A small image diffusion model, trained from scratch.
Model: 5.69M parameters, norm layernorm, activation geglu, width 192.
Training: soap at rate 0.0027, 19300 steps, batches of 128.
Rows from block 8 of a small image diffusion model, named by matrix and row number. Rows with one number belong to one neuron. Each number is 500 + 40 x the weight over its row's rms, rounded and kept within 0 to 999. All counts start at 0. Numbers have three digits each.
Before each neuron's rows are labels from the 100 images, of 14976 (inputs lightly noised), where the neuron reaches its largest size: "top examples" is what is common among them. Only what is clearly more common there than usual is listed. The data: capsule endoscopy frames (Kvasir-Capsule).
# gate: MLP gate (model.blocks.8.mlp.gate.weight, 384x192), inputs 64-127
# fc1: MLP up (model.blocks.8.mlp.fc1.weight, 384x192), inputs 64-127
# fc2: MLP down (model.blocks.8.mlp.fc2.weight, 192x384, transposed), outputs 64-127

top examples: finding: reduced mucosal view
gate.52:500507509504564502514527499515489468595511525528544503491426497488475487553480479551500433496485517471542499474475520567548544498495456516474528510471441527494539581449473493480512588455536525
fc1.52:532543591505497546500471474576493503485545524468472473519445499550439521488567483509511435521499520524524538486498509476537516480474502530470543511505503474555434578484514551476516552472530442
fc2.52:567454435532544490463411472462563481559525500495545456533508467483552513534489440514492567504555489504496507518522498416479469508507481478490515464493433527551477464543492450432491518524484483

top examples: finding: pylorus
gate.92:478439463496535438479498527408458445507544490498542484447554505480475548502546505558475419482471507483519538522487551548471424477506478460423523496513520512519488488564495509482512541561443531
fc1.92:515491496469565459518473508441488461472529503471503405440620524458436530556491535519508513494495456483463511537553511599475477484454476440472485488488524480501515466549515544548497520578535519
fc2.92:511426550527472549482551503440493534474507478487497498474518561581481537494552498520454480469478588516489530441511507402509473499452491501484459480509533455481467497471438494447509476516517526

top examples: finding: ileocecal valve
gate.323:511567480476539464525511455444511509473526535446496532475348464501528490561505555490450409456479533441510515482556540535504475521465487535497428566499461524519508611451540545501520515564492535
fc1.323:439527469490505484582567537551451513511518557463506491440502464436513445502498483475534521441467476473550499526455495451436454533476544467446537508383523481473522471495480541525510477462494570
fc2.323:547515484473465491428496441557515493508459464494447507487481456480512462494484492501515546560461486523442521482515513532519493459461444504483481496564439497505534516537515541517468543501516416

top examples: finding: ileocecal valve
gate.234:480464549469468483550556495472466523482594523475531472502551551515552476491466461504524478517521481509453470495526512516494475586462415604490449493574453451486472530454497610525476456499447496
fc1.234:471479454484469499487556455484491490538512551464489558522552545541496498513556494492501467515488536599438535488432508537505576489504520553427508514536549525489504422463441435487464470458565432
fc2.234:551448520417440504543487484472473452454490522513490534480469487529439463453438495453539520483534494526449481515490501513478551537535505498451418511522462519501488560510507588491534489555547445

top examples: finding: foreign body
gate.20:480537558504431501541456490531464505531559482579477484514535454356522555504523464494476485576458564563405504496528500446499464505524474497562511542483521491497495528503526470516513552504522467
fc1.20:478493460486486470481546528484520532478486486454508531427515534651501509493578542490474496434522494439561505509485517528478514465507504519480510504544477504522524454533519560488482397509467520
fc2.20:496515487525495444512514483468517430498483621506498603502409471586535464467473537512454530478562487460520489537550474543476569504556533457498485473446482511484462555498514518468568495505552453

top examples: finding: foreign body
gate.244:418532486442474475535485530480509471593508532477533538410458440442532505577558424541501456535456518497526542482553499536456434492506540491528505540500514511524576517553481510514470518516449429
fc1.244:531465540550507506474533464528470586432497499540472490583520528518435534427459569487463510451524487489478486476440508445544502481453480504478508485483478456488434465458563503513557490471529586
fc2.244:492525476484573497508464464549477499507506554458523492497440501500479480540514485490499474497468483510529517552544499500494534494503518475527507536559457572551513538511480563523492487555527499

top examples: finding: foreign body
gate.364:442522476463465505505505457482474499565574496527508493448528590494529496507561539459527475548526499566464488380437466458514473474512445558489520529532575489501553491544467510499517410541552474
fc1.364:525601510491634536444416465500510522532518517511526433451410486426487450531494547544482498526460540502525547456502434464438498488452461488568490527511478488525455495487478504516514499528504523
fc2.364:554539562526575464444441493548522499497506536512545467531452417431535496495497500563457525543471557519524504521548517454504517440519406443543584514549412523548610442457541509512486514525474489

top examples: finding: blood fresh
gate.321:516462486488459459554499505482477513486493493545491528507585577560492527446539512495493561575559496482419459482531574499562506543455429521539505473507503509451563441468467507531518454470568491
fc1.321:506550523501520476418535529524541525519488520512554507472416471419518456513509480476441512465478536497571522509508438501456506485556514517490494594529540505583456574518502508443469583523467527
fc2.321:521511497470503461517451464478518493552528507557503550490453491480504521525521489528430512549428519484505500461503464382478469510566443445500480496528438502586512467519511498477486525544514514

top examples: finding: reduced mucosal view
gate.233:472535438520526493477498483458467375471499530514461456463515521517469433519482493545570470475585430511480528561545481580440512475517565479432556442436535497468492507515549503497465547539512494
fc1.233:511552536491484484503557446569552607541522553517509481573501491442534531519493478450456470486443592478523450456502536460509522490476439513555456596532474528553539503476471521518486499518476479
fc2.233:466524466463568498461437560535524512514449536484513469462511438522529446458495492512563467533512418507461531558469507520499559507500536503484502503474459538448497515489529577568541498517498496

top examples: finding: ileocecal valve
gate.319:538562536516546485485508452481457492504511519480496451511482490484504480574498525483464549462491473559446437493555457522481436500524452584488486527533553478509457537405555538470454506583476541
fc1.319:450496455477466490550542434595525517546566635535536507451508557563465542460527491444535462480505523517451484440479494476459578525474440521445472524529483469496486451463471516455480447464528508
fc2.319:538455524509417494463415473508506473472423506449498464483488472475484467494535505482510541451539451547469516519482532513513546407522484496521456483490493573504490464478553555497539470542521412

top examples: finding: pylorus
gate.303:464487505442480497437486496464481387528492547503452408426482491549545513481587487504556466508515484506530530508508525541512494450525537463510498455443496492472465465527451432477485525545484488
fc1.303:479484479508461452504537537490479403456471432539516565514490512552513474469467522524490550487550433504448533543443490494553457514489530536470545405497508478454486492439520514467584513453546507
fc2.303:534476525513525516493544479498515477543536510513534535501501494548489518529524448529418485482478578505533477518559531441521455499514448419545575483508502505531535500546483486457507518547503506

top examples: finding: blood fresh
gate.114:551574499483428494505462441486559512563541465482457498441502559452498483522492576505493470559502501532491488403516547503536534510474455524472515546512491497540541476474487493472524492488504513
fc1.114:546590492498453550438485475570524526513475487555462553511488532445497466534506599475454505517467505475503503476479510482518529505482455398460561511530531531531587472543479490488507500491466479
fc2.114:465444495526404528519509508533370466473493493485580503457555483431474461418537459521508458504508534539469484473494533479488501511427483509487507568471562494505496507480554491508492534469481458

top examples: finding: blood fresh
gate.200:469477485484396522510547490468497465496483529516477550548531532555448502415521432485537488575571490510446455471472503492545446561510471559426538449471456493483484493444531489527527470480492383
fc1.200:494547461467520425549477468588461608504546452512468480495512496429491583536511559475460550488440483528497465519462530508555547503445417499561532541524465452515582463510493446484516479474556555
fc2.200:496446503463495497533489587465482460485499413568425538553484505567480455396486453447581510567509479490484484494495488527504464595484503462448431526479529562506468507466475506518492478489505442