Rows from block 10 of a small image diffusion model, named by matrix and row number. Rows with one number belong to one neuron. Each number is 500 + 50 x the weight over its row's rms, rounded and kept within 0 to 999. All counts start at 0. Numbers have three digits each.
After each neuron's rows are labels from the 100 images, of 14976 (inputs lightly noised), where the neuron reaches its largest size: "strongest on" is what is common among them. Only what is clearly more common there than usual is listed. The data: capsule endoscopy frames (Kvasir-Capsule).
# gate: MLP gate (model.blocks.10.mlp.gate.weight, 384x192), inputs 96-191
# fc1: MLP up (model.blocks.10.mlp.fc1.weight, 384x192), inputs 96-191
# fc2: MLP down (model.blocks.10.mlp.fc2.weight, 192x384, transposed), outputs 96-191

gate.254:499500533476486546458483486544511524482448545526534523426485490536429518483547545414422464461446518456521446538520563616559483498548500462585549497484501480483520556458460516479580465455465492511428492399514576407406423564492439523473434430548535426657482490487412456570490472510548479509
fc1.254:504541585557467564510533468487406499549432554509535534451515421474466524439546485488469408594511477440557458524546484481484467434573541450513469496526461548533575434485575545545539377501564492484506532512554561527371509502613408439575532481511482518597453393502383534564497529551553454471
fc2.254:478496501545511500456621561483514549462456543450536524397461501519552536463552577523514413482495466544416446450456534531514468523430514437540435577402492406456539458525462562506500509372443525523540466496446542506553473631483484440466518495513513485480463500517435438575558459463591432486
strongest on: finding: ileocecal valve; finding: blood fresh

gate.91:547454501461434421436590575502452581610438575488549547545509534512413521488419504539534497516538463459413496547509523509449565541428515511481463598434460564496517462549466546511478494506536423447543465548474523426470640563578475469533511457574412545536437439465466489419467534480524481537
fc1.91:522563529444462428427531528512470551608506591475562559580503558472404495463448493513501510483511449497450479546499522573461556494384453517517467577418577529479535487480488566448477465517510480461459486500505549460560626559502486474558515458559433497558470416561482529402403509512564541552
fc2.91:489438423502520591437578566477600550508439459483529503538578439486491386523499459553514421523458475545449456574518493477473577504542468470426552509575461471525503601503523537540525449621489557568498527521588481534512488509432562518497563595446495426438548563437548526621501459439448471441
strongest on: finding: ileocecal valve

gate.308:454392428577425592580582416547463488530495476437486590482452506536529493508409498478512469491601514419413578535463463583462472547524527439402483520481480466516565478482457465497497515550460581533541537526624481543471483507539485553449444574463542513501501453504475451474542582523515524646
fc1.308:539469607520471450546558465467468494543450448449592573484546628484457474506439446433522529621530507471563475506473455555478544494542486466497466559550484488567474473532434458422529355525485427482464537518465552500497604457494521549486575490524498471527405499526447519425500565653473550459
fc2.308:604512479426468514522547532488532537522417536475505525443515564529452370500444490477502510619528425537536564454521497546502556469427463496523498569543474523486439483502462552387546381548558508572500493537413570435577506491571510507586516537453556484534436574491508516497473469571531483506
strongest on: finding: pylorus

gate.286:486460459515484517556530502396535460445457549454449526564499528508477468518450576455537550584507450507469539480554517479490506520579495446497508519453480583495466481527512531461438483490501417478666452498467519530511464483482537565396531425455595526458402556495615466526521512493571563598
fc1.286:511462472566505563478489443522517426538464465482450553478475491422456472427473585571490546451527623430473491505432559444477528484485479498447469516509594512475504534409568426447474428490424555534464542508551511426467560539567406451497546473531535508555485450521507498541567532467482542506
fc2.286:524590522560362502499522561567494494487492523487512507597423484484424471495465617510440503485551489532586558483564453605577533514494507480475551573467458549448533478571531602477462375574511462415508504482521536560533492508525543568525528454543518546434444477540511476480499471492510511548
strongest on: finding: pylorus

gate.176:504626481483533471544486596487515498539420454470547569581488462452624507623475387406554434510518439491482407452500488463485488533539533452498560602521513551549477486515526447565516515423571526485540543587536516598520557451516509556485583508514453543565452504453505554487468540552514462504
fc1.176:434370527550474526479472441494474476489493584520422493460445465487368571468591622596556497478555528539536512591461521492494438495505448521552442483529448490511530572463513561557456483492457367514491514468416489430503418512514460456542483485492518467458497487464570514510566548501493473512
fc2.176:528538557420492451504421580521555503462585517405538511543502472469422461524398503492604531568475470524487573448482389552575465393388561574514576547488502544554576456501448494466453493453521474417542507514559509572445556513548533587563530538562481469478436514487522521473493495453510583495
strongest on: finding: pylorus

gate.351:482602352506532550519495536430522505559508511597481550538545529530455604478444490431548473531516557482396515469532474480458476441418565509477466526449412507418495492499560491553487554459568574473576554524542548582460482504524511509490494507427442551553498480410445508522476456530566487594
fc1.351:493431649520495444434532459552506502403483472450547413429511480510599426516557507551381514497476481545580480534471500488432518523570499479499513519501579533596487516527494487477532449555487399529450454476463446430561475514466508468498533452558496463509517513546586484465575497489495459422
fc2.351:506563544523521439502530414435505447458494479453398396503382500538485511511482538491585402544521566445486545537535582447464587533639474442579452527521561510633547516481475459477493426510516557511442513490471504522481508491512479394546581403466483482544459516516460488518514509567443487452
strongest on: finding: blood fresh

gate.315:501538525540525483565474480518481572440545556555459524351482532464383520543543548470432587538436398561498527455473399465481464417538544488493534432508433586517582513432476454523455448621519546507471520502585463518544539589537508371526530619419521481481499537478542518538541465536469514482
fc1.315:468572494560449462579438501585469598469524520550459495380446578474436469511551521443386534537415382537562498443494396510519495401543575476506517459512438625438572491400450406541518463596570529490467499490538512531554478579579523454519484586493530501470514497432528546550525427562507475517
fc2.315:503496562468516503449538417432476408494552392454586526589504559374531516578452419509519520340505524554418492538460526446517506577445516415533483454423509420547530585464537506484425518497400538495441450538546473481488455442449573435461421516492437473465403501482494498489621581573479512536
strongest on: finding: ileocecal valve

gate.89:459543461451520415461412456553550502415386560527487515423427519454521428466499507505504481473426428502560471462450497524497580469496456462537558560561480618501447540506562464475446485522497476538450526534434518414526470583537469474438459566556513550529416529523578531462454500515550465375
fc1.89:513538452447510544502518561547499496516437541464512571357373363495535598491567515454494543558525479507507456522473550547453453476564587616498484488400522544575462484459517467547488496522530513464553557461474516508437522592567454453470503554608513561595489524550492516491427534458497437478
fc2.89:515479547536475538478517512436497466550398473429457459465467502570409416552499422551586452483510474537430443471498610541438455439435498468551522452516454516529532515501504487469497480473562513510433458545576487494539535423518505479545497500465474479407460449474547416476512499509463456438
strongest on: finding: reduced mucosal view

gate.139:480581485511496546455537425532517486536583498485447435562540444522412537491490385549554489528464494443450553483491546469366527553491499495490506521518400589509437491565590535450509463453558499413521535586638524470534513525552542426446524526517486485485522501417513533456464506526645454491
fc1.139:416442485498502493533519442460543499493477476440472482625398599515461436538400445453583457506561417468435529509551444507427513497502528474523488479435532519491391558533543595522589508496560429523546452551505483474414541510479508490491470564525452521453482515559567532486479523441543463423
fc2.139:495468426438550464534594507531436519610472523540589459467532549465531530449503452508486502484434522560541618497468607501530559577483475470496502481528466472501500488542462554526443568554491544498484491500536491532575473412439467446495544439498517508473625523330556470546470477617518520437
strongest on: finding: ileocecal valve

gate.219:417410449529515572511467588337483427538393502512559547459492481461464473466477448492487486527511497565481541496444551456496529542514533476542497494516428562477457533535462534461503500578575513597430424533467569486503547474521521538455606496472469499442501418522463510596566404576501596502
fc1.219:394591503532488596585483580448525418498457411467460505542426489454449458490484437517410453462461530452510494476458585454549548476559472528515419473520555484407483556481423565455568516513550543516451442496488518447479473480566528596548546485445519471468505456556494432549565450557452517570
fc2.219:489507483513471497493510548493531455467552525510402494507584512427586545541525502550469544440639460513502491531471481490538582488412470416515574539537455543524415494514389525504451550572464524569443533484553556558400430499502539537488582563542462527531419525383454593500457547564536554510
strongest on: finding: ileocecal valve

gate.269:493555551473486465469564619431500468550522507515544544455563498445445516446383518488477471552548446504468551412582504500541482498497517521459538466419488563464554548512592452553510479539631485484505510484494556396442528523466457509537539528483430493547513380453453495418489393511504452518
fc1.269:530407451518512547513468394517530525488501442530481444576476542540510453538536430504548502480461500456565499576421420483384494476454522478444547534624441449499502450491408520473492557424369489522579521542506463586509492444528540503453513492535532469520515562525541554552497631462520508460
fc2.269:534565607498461456417455456479408496510611528544450450435386421510486527510358521494530441526486537430497454453556516471471515502473513491555565434504556546461500522441505441416519386461528498460516430488492460468490567478455496511567577412583448567460556448512508464363504534545560515538
strongest on: finding: blood fresh

gate.109:512522438541454518595548521503472478496420395441476505509471559425541478488483494516462545559552515367595480482547584533461541404551498543396482549569438597535534466468494393469504470474471434505505520573479493479446569504549485462516498570618502465536548424458523528433503616540459505519
fc1.109:440499515441562561435412495497535500511596618552459455524471495544460568525491524558516443404526503532402542590530572442522546508460400504503580432432519490479409499554513586452475500485572521451463508412500480533524419512451462505496481476432446541441485551494471483536484371443555515517
fc2.109:522463532588544516490504555485524488515567494476544524609471394541427527476558573475440480429455524541541603509447450429444574506574451459449405511465493424497536503567467577491420483504552485502509518450533476484482524584454448572438471420429506511518375524566449460518454432544461539420
strongest on: finding: ileocecal valve

gate.182:440534512495522552548545613452425556504585485452455464556534552522491547502436463435484443486443462469545483504469382496509553515615490418527508537487471523452555477544537528476563548623612459559526470514463521382422484491605541479491560531510469444482470391520447576464567425478463526451
fc1.182:448581465506411556490551600479509535532489461524450489552493565460436459467491478481473448523405500434530497462487486495621531473614450445520518497523419522461476520537539547447497493571534480458543459449389492435524473475669549467489509501553499482518426445496499602462566497412452519482
fc2.182:506504520495543523562658552505420470525480475460598523456485485515507573498483502517507386497613503559473447491408454515500555502475526515591429491473495416507544487492331494431485641522438504534550555530504550524526493497422485533497545520538429453488563504353459401516443469518537557479
strongest on: finding: pylorus

gate.2:452459550491479572478623542387567507535428575553516551519496525410444476515432477552426405493468498519595567499447499532488497600423487531451554504488459471443428506515499533431519481520436518506529469473503551507474467530478471545497481494474476517528393490460508470453477527572486539434
fc1.2:472476504486481421503389518447467476479446517489464494472516520408459471500484528498490479424485492586614448498473556486405492514563481497446510469568524506480479582479445587422471499482476517584393474556462505483590454568437537537559450527534452469436568473583530472437519588429502555476
fc2.2:453477455456476443535531537538537471442464467498560518481566525468459455514483520576492429449544426522548446476404521523493520560477532408413532525496499421524422450466459578492455517528454530574613530470468577509570450569519560489533523532541573498512435562460544481540562535558505464504
strongest on: finding: ileocecal valve

gate.83:468561552533524487621492501481449478425467569544463499683537512455447468522431558506508487527544489524545535506501457468458558407524510458593521511473461549470517380517515577556550589532573601382476428534532561534387515529571463465457537557541575443486447488438466428428543504448487491443
fc1.83:506481461521443497459470484529548498508534412410578478436484523542621426463513432486580504404410475515468531527570500587536461574483538566515465523505450478523551584411464486487441479435414472628512516403496406466645477500433560476513509469506459529588495502530574548449536509549597537524
fc2.83:527469513511519487375529501526534562616497479542510549400406465519553509467542465514438487492537543451433483585554612527589499501577457575510481487440505505461532521509473447468549493389522467436525572527528424481429496477577500522463422303493487472513589514522431538459606468523527440483
strongest on: finding: pylorus

gate.74:519497605535531460442456531472563521455469531532469530469511440511586495535449531494515577482517498572449499510522510498508577492535489478442498426456495574507511503472468506517474407531574527431498524512458574483509590479439482556396461533459464504502498562562372547468531446528461501518
fc1.74:491523446450473579483548507493548465418483453557455482494442454566500431522507464545562464490467567494519524502439551538622488468468515545400501530563543449511445525538511537520464519537378499519562458567546360489472435441486581446529490411508413487502541521531585429552516614440469529535
fc2.74:461516432506518508532466517469543474542553535563496515455477524548552482399429457519536452601438532535571366491519413594438512497509497451494506454472469533385497470489395508510545450388533496509521558485442472471466476554552510564541496443466557533533539496470509587542413503472517510512
strongest on: finding: blood fresh

gate.188:470610394511475500519478518407487462550510513561450422595479540526432599475464424563557544638586490507494376518540449430417524444447559507546447494503503552489499460495603474536508485464558508424497546541495523486483537413568601483514506456522499555592491513445426461543523503469495489476
fc1.188:582555474509521564565545546517488475550512523572424457556538521555420530559370413495566566506571436511463495520539433470448512493430478528534428566556427501438454521439538422524459554452547460519562478491430572440510520452456479467504540543503459398435540512536469476566490404561453479478
fc2.188:466428556398444386481497490417474485482571409548532561505631542504620474547491449498469516412464459450415478484510405522525505524483566593575565488438500507508503524510449499500516506537533497570568449507488417508423475406484557486418482558520496472454527516468587500410515536458457585479
strongest on: finding: ileocecal valve

gate.12:504465430509429574459615496453535475493356497520455472527451524475411481489533549495597417517448500428494558528491531487456506573475572467469479475477474443512398523592553531519543509456501427509492523493570491532459562567500421553479517514458469511523472453616465540485489618452555558461
fc1.12:498464548545551496533440517526477550543608488456557507478521485544600502506428431529432555462541476539489439469512415505553505413493384502506560550534536562459593506407469445520473487534543571495487506520429494445506465412498528481538460513541488460530536534414557469501519393593451420556
fc2.12:544543553506586457641429467503544471446576397498481433520489503567457528403489494429414489577544523438531476497531470499394525481493540574526426560480496515539615516435433457494476478542518549524519551454475532485495534424525549544422430476483479504509525567587517444500486434505471585524
strongest on: finding: ileocecal valve

gate.234:543492488566516578484532421563449502522517440487495521622510541578430495527452583473538468499401523510512548438487442407456557525595547444541482515430516460523585508610457501493497413571415526479539534508614562501574514503559496483401540433484541505484561462591508420461506478477495548521
fc1.234:577461598443425498530557474458536505490488514433626544457495528562454460512516502532499493641478476469606578483532449452507565537518515469514459504490486409539452564549428421508584366621500444542488487518517484408492527440550433479472484442575487458537534534462472435465552630554461545532
fc2.234:471505538448460477465550508537553455448446538442538556485560530519471426586415586529490503550496452482539568515486449518510615541494476483572524532484539433526433509530448487471531288571517495506475529489441468490532549468517486468522492462542496532514521583467569463489558526644513524589
strongest on: finding: pylorus

gate.56:501603482513589503531498480509513494499492389595515474638566535462463462584432387481455407463496422480473544484513523570521518538544491481558562479552461555523455527527458525564510582518473545478468527471471500481508530490418512552457551608553458544469459568416575600509470408516582525485
fc1.56:475579546576567520543444465525461424430443538547510474539583559428510407490514462454445349459483434521458501489532436586475534521594534531569513507540479543488441544564521515530447536555544450420437518442482503476536510540532460567442621643605463594478500553461601579484460429567657539462
fc2.56:505422539411547430477506477475566474516546403468547422536428568481451511535538572543541526533465454506460576537462488472449514525474497492489421451523537398501581403467489524453454435528507678575594545421518465447412496412501519462485472460431497530518518564494493492451466454549461504491
strongest on: finding: pylorus

gate.123:394476482488452478434467482513428480506491446493506525377531509445479630509524547543501497499478638585533504487471573511572511542648521490455512409518526444443511543451516352511452419555515503536465481516521509450439496484586525467508546405472528497497526530487492495468609529591474512513
fc1.123:562509545461532446587498498489518507462619529527509471620515487538521419498477502465543502516501448438520453467549413474428520473462514480520536549443468536523511422481531594466557572482479484498509486451456588569560518436450546467462488520543501527538487416511538521494458406388500465547
fc2.123:512543558565514485486525425464460463518531436534493538594499575471562594546513470486571523414605539465329439571518496506557485489539539510546493440501575501463517474504540422511514513598544460438372487522539432486366522459534493476450489538519412517505481450446456516401519503510525593508
strongest on: finding: ileocecal valve

gate.81:521384507515540484443516480495435580555415482429525567494429510540439582579539554437494485553472470482429521516518580396511452473473518485608472446403573429513577468474466522481571471586544586507488537482539500557418511548461404519410496444502481497526601470473438512555528522552517549480
fc1.81:486550507510526469559426490515608523458528535484570427545422463522612535527481521500586509511486494591480464508498363482457516467502515558520504530554532503437515520468480516492520420470541432491505458498465475508507451503501548518479517560529514443462550539524560527522421564369417507459
fc2.81:511563450546584546616492511473455551469526510571526395406537577509483508476489553443524478474480533475542447458489490462441474414576494513463491473626489506524480482612475561550418536454452488537430408473469530447600546489489496517543494517516598472487561519570514515523455446410573452530
strongest on: finding: blood fresh

gate.250:437523466561500557476516442423498442544569531550438502485517560483476586576448546478492513579499560520418591538494536479480552599466633394456420428411426470506513470582591435533532528472559606523531454526556569491409504439499480562473508566525461532423478508495461561503458561506552515582
fc1.250:479585450558423559537536475447478437518537519578471511502498577476450538568453522489485517595520578530482610517479521470521533578561573366433388439429401468509553474557542408547509466497573575429526481508532521485404539499545441531494451539513574524460464506519453519547509578505459511501
fc2.250:536404501448529484550517562493541515530451596589570498533502586397446468510506499464506575477465535621492473421402451511529475516364424541421550501476498516519400528513521536497540546495507496499551485542473526510520494442466531527474468572434528454425416521546572597555456530582451429484
strongest on: finding: ileocecal valve

gate.132:482512455545509437552498510571442394516503370419479510495504594480499487549494418469480513516490508500460540430483512535451545397470484473482541516530499501602491547532518423527458424608409501501466441603548477468543565519517537585518457565486476487560448569457517499437542504563519606564
fc1.132:469458564487489507518447557453556641524545597545504514470477464505551495454475493534515554535562499531477475555510377497518456515521523466522512442545443527388485482383462523465528486449606515516523519439457491508441464437539434477485547505514538500435529458504515562579461469421486396424
fc2.132:521473529548517507427500447463523519537467411528521518585483306538571456445538600562490456428497497506572403451374447426474451551463524559461445509472550525355499495463509502490506547496454497511560553407487486475511447500508519454433490496491527519465496457558531434498522478375527448463
strongest on: finding: pylorus

gate.325:473512542507485531512405474488418512497516543471456474526551488538442525522525602598573553410549637556504497479551570479494525437622509456454571465468541579527495382535526529482521448457548476507478493505476542502534504607493464458495561424460443497498497387466438507564480438477479534582
fc1.325:488473467477529528503519493470550452571495456517567501425530508519522502493453449398487468547514412397458516548446431502485442511395549488586452557478450444441526582465487454560549530486484538588508469527527458501451535421435448571498510572531449491526541612512534467457562516534531431554
fc2.325:507469477436494428515497479501483411427587462388469451476486547495509463488518461610542517596394525409514505431537503467440516525462514497451499521504494475536563434399401513506436472471496544500547555444565481536458512469526526601529514539535519545515533425490566495505493521473492552484
strongest on: finding: blood fresh

gate.252:460521510395511540491586540346576452505444563560528559562513565426449487508414444549421448501470463506521559516492496522518465558412476505518512498463442416415420553517500546481483487512532517525558463462529546516466414556566446486489520474477432514487432477499566534437482498601467517445
fc1.252:499430577501538439470384459510424488483450504443525487437521575486509507500520474453477535469582452525622463550459477448410471512553494508447587506556463540517493468504487511478427553499465519639445415544414513537546454561423503535507444588603432467548484448532515600445537567470549510433
fc2.252:420540501428417469506542564506515464412448519466530501502566461453467449514485507579515392461510421531563454430473513521496470547424527466411544470559462450454427501438440614487427505526433496591587538460481558496582408548478537531542559547516635502448433492487570457518556554533514509494
strongest on: finding: ileocecal valve

gate.30:418599485509480580448627472522582466504502538508467457562593460509500578546434422605469504490409481398492484419497588540445519411462541394528459473467428468438468543518480517453489419517441457530575446441553456502462534423527595547509501548525461517547453429549479578448544445535507481572
fc1.30:564436464464516509453449566419497541579508398564561532484428476457541454414471566456581571651662477479516490643539436405484447523488495555476471510523470576533429484475523545503472523471569547441596541510445529504480420489440468530469523545488536474466583480378463449552445512518534557532
fc2.30:515465497480488464489511489509517450457591381489568552557436518510508487378514602536486518582528485542487415489440387466475511618564475544479465496482518507503495539383429481558563452517476561483512691469530509552525520492474446507442431478471477520473544524482581504558459513551501518509
strongest on: finding: pylorus

gate.263:484554454513531480490474551486542483527447441469408509487536564595564486543476511481508475538478532453470538522451533440432524543526542561487458583554435508493398573453534544466476507438434496436661529483454458452591519447447499471562508434570432496551613463431568412432503475383567416511
fc1.263:490629435562503432545530498617445452586547414384455549565531523595514487527504438411477486456419585485480498475498574427526540469563554507539475513483468477477457583552541476442564493482425522444547540474546504506580523545499525394518513495500509514495555536403559457523510484410541487544
fc2.263:514441535473463591461494518468533584537542463436583436478477541489397503506449642516576472493552423518534429453513402469466421464444433531572549469515497514462527509541549504495581511460571510474568450564461487512560508489541487501496487514468494495413504542662511453570546482459475458526
strongest on: finding: pylorus

gate.26:468485452461514517544465531392508531534472571484537457472405503492538486504545482536546397511536495475540515528481598520387569487440548535549539473336480602502500485514504541490567416545535487545480445524559523507449524472553518483460543457577477581582434501505458480402485545463582539527
fc1.26:484477406437501525561439528455498513541465579456580440456486514486541441518496505579552409472511515483504530493497578525461620492469544511539578468348504544500502499515529521513501443548567481513474450478525530493482527503572501457435585465553509524553435467559441478401454489463589550561
fc2.26:441451445569486503572558566542476530488511546484532481422585502443572556611460526525509401427533485518443492529599518467515481485509458482497603504583402456507415469503383499550527528585453428557517570490586583535518549482468451445567460490580544515514485481391475547530456477461440475474
strongest on: finding: foreign body

gate.344:541411495409481479454502631382516524489401494484570552437533531457494546513457506540470427468457470513555520529463466464459382500420450555526591524530482468460439533491458536512546501465511443568563514519512462517516414530470436544548534542537428535497466446449527504449519541572467469385
fc1.344:533486500442526384516369495577459480442465520512493518455516497556505484500488537513447486433508458551577447478403571445472497470554614527472524504467574587480500471514433571426480508499476541601446441497472528514561447594537591470502507536598424482432561467603530552475509596424566445410
fc2.344:434472451444450508520517557548529456439452483478537533495517503492432467493447506560566446516480446518532428406406582536481509512482524453408510481490483419522486490445447559461455518542441519563566517434482580504587471546492500470552549481514619508476492544471615466540541504574495486538
strongest on: finding: blood fresh

gate.24:494561540475604584461541465499488407413531542442430479570480471537450514584524525479531545550473496482394452486432536459452578553577564418505553514419491569508510460558500588495440533546616496472565452508438529522516486416479505522520551463470465423543466539528560475498540456558514462525
fc1.24:514515527517420468549465512467495458519452477547572433517447490391545519579548460501531487533459465574497475501486489610575412490394540486456531377478513486452558560485569484548486596376484626517501485531465510496508560535519476604557490566473522527490470549441559524468499512536529472525
fc2.24:565513512483572502498440398481514412479525395430405347456481578515532492585562472558548526568447573413487446459553507452461486496502563460465452520481540436530535432494493518571443426439470556475459477447574475491428459526522534508477534495512482538514514450539547540444503557369530490474
strongest on: finding: pylorus

gate.332:500495454539494497491498486530456536606549508577505507469471506536515480364447575658470472498422534462537469475498479478504616501427507348628520474478489423528539497443481500439522490535452466436548534527514449532591572419529490438472492426503478445460541505516510525458525440510614437520
fc1.332:468579414542470586550540499437525469501548425444463481499529527511512495638411458458496497564560391411447517480524401537484495539567476498490561471489479466553470486538528455512539500591627510468506529527553545489447468492439505477545445583479538461535429483437512482547407496554506586434
fc2.332:485459552497453420516531563509483457545561523486607469517493487437509586401440542560476547448443465531496466476412416581517490531523487466524460502422512424481504550460397602436396407558484476529522517488466545521572587398496492546531467433558447519415499572528608406481425460593464520491
strongest on: finding: pylorus

gate.209:584504515591442625586447496465413525427509552491544596442557561502473432496496544506493460431538548472455527525439478502500549525641521496498487516584464515537519424572460514551485473459463463522459479496499511487488502534541583498530520468466490557496401535553520477569543414491490551542
fc1.209:529513577526545406459493512511450570580551526565473409466542478441445543533542484533495549456449488576521405504559514491540394476600443480520614477576546521482470473466529509444621467515578444425474566497478498477484536458543568433534516527460540474476586454555397558488472435505440458499
fc2.209:479513448410527503590485521526355477495380516498559450537520606514478562439471541549517409556433443466475528435424516408501426432500626492551502573500559446496588444505439489502484490496388506525482517498488481502562565521477450519503558572424530496543518464501502390480480531436516467481
strongest on: finding: pylorus

gate.135:463520510446520476501533443523479456544435567444427559526463484527493455585463485505429489507464498540565433464502563384498582469460533427593549508510561564446435502591493503389505507498533449566469524491504584427483514467522532485578563578501484547560391512547542486555503498482507475521
fc1.135:455508510507522527581567534502540574467502505551504494493576483452497512402535504490499446396502514426508488533522477584379444525553413552461490523491505462475455487434342590587512495510481519511406460539553421543530456520497461554451504440555495416455478547487505445418514538550505550468
fc2.135:543521500546539557453480524508510478487430535534516544489536490465545535489508496516460457467403535477569472487419488547441506531529502445436529457463565453502489493424375419535499631458465548569547503519468504544612408592503497449510543447549585484464566588485593407490535486548435465531
strongest on: finding: ileocecal valve

gate.72:464436466450479505532521612489568512522464472428507528496454490583540490505524432461522457619508436408458512512530473489466531471496505457457548584531488498485470495487543564504542594510588480503522488445487522509458447419536441523507485487609393440524597481380538432467505588488504458574
fc1.72:463513578533537526498495471506423529511528511507536496505496484486514513461467483519464529325494479588504494460453480507572467528510484570539492475477545509502530488537493472464488518518442467552499498554554465514504543585458479502537473523388444554507478567621499501574494352512487481387
fc2.72:565535564479486441565485441471549463516486516530424449581441570444502484471445472506424637511493550347586551533469448525481497473582549440487476460535509488468558480501569484486414430479593535483395451473521515433467520533571528526557499491448501595580424479617549550532471513497509494542
strongest on: finding: ileocecal valve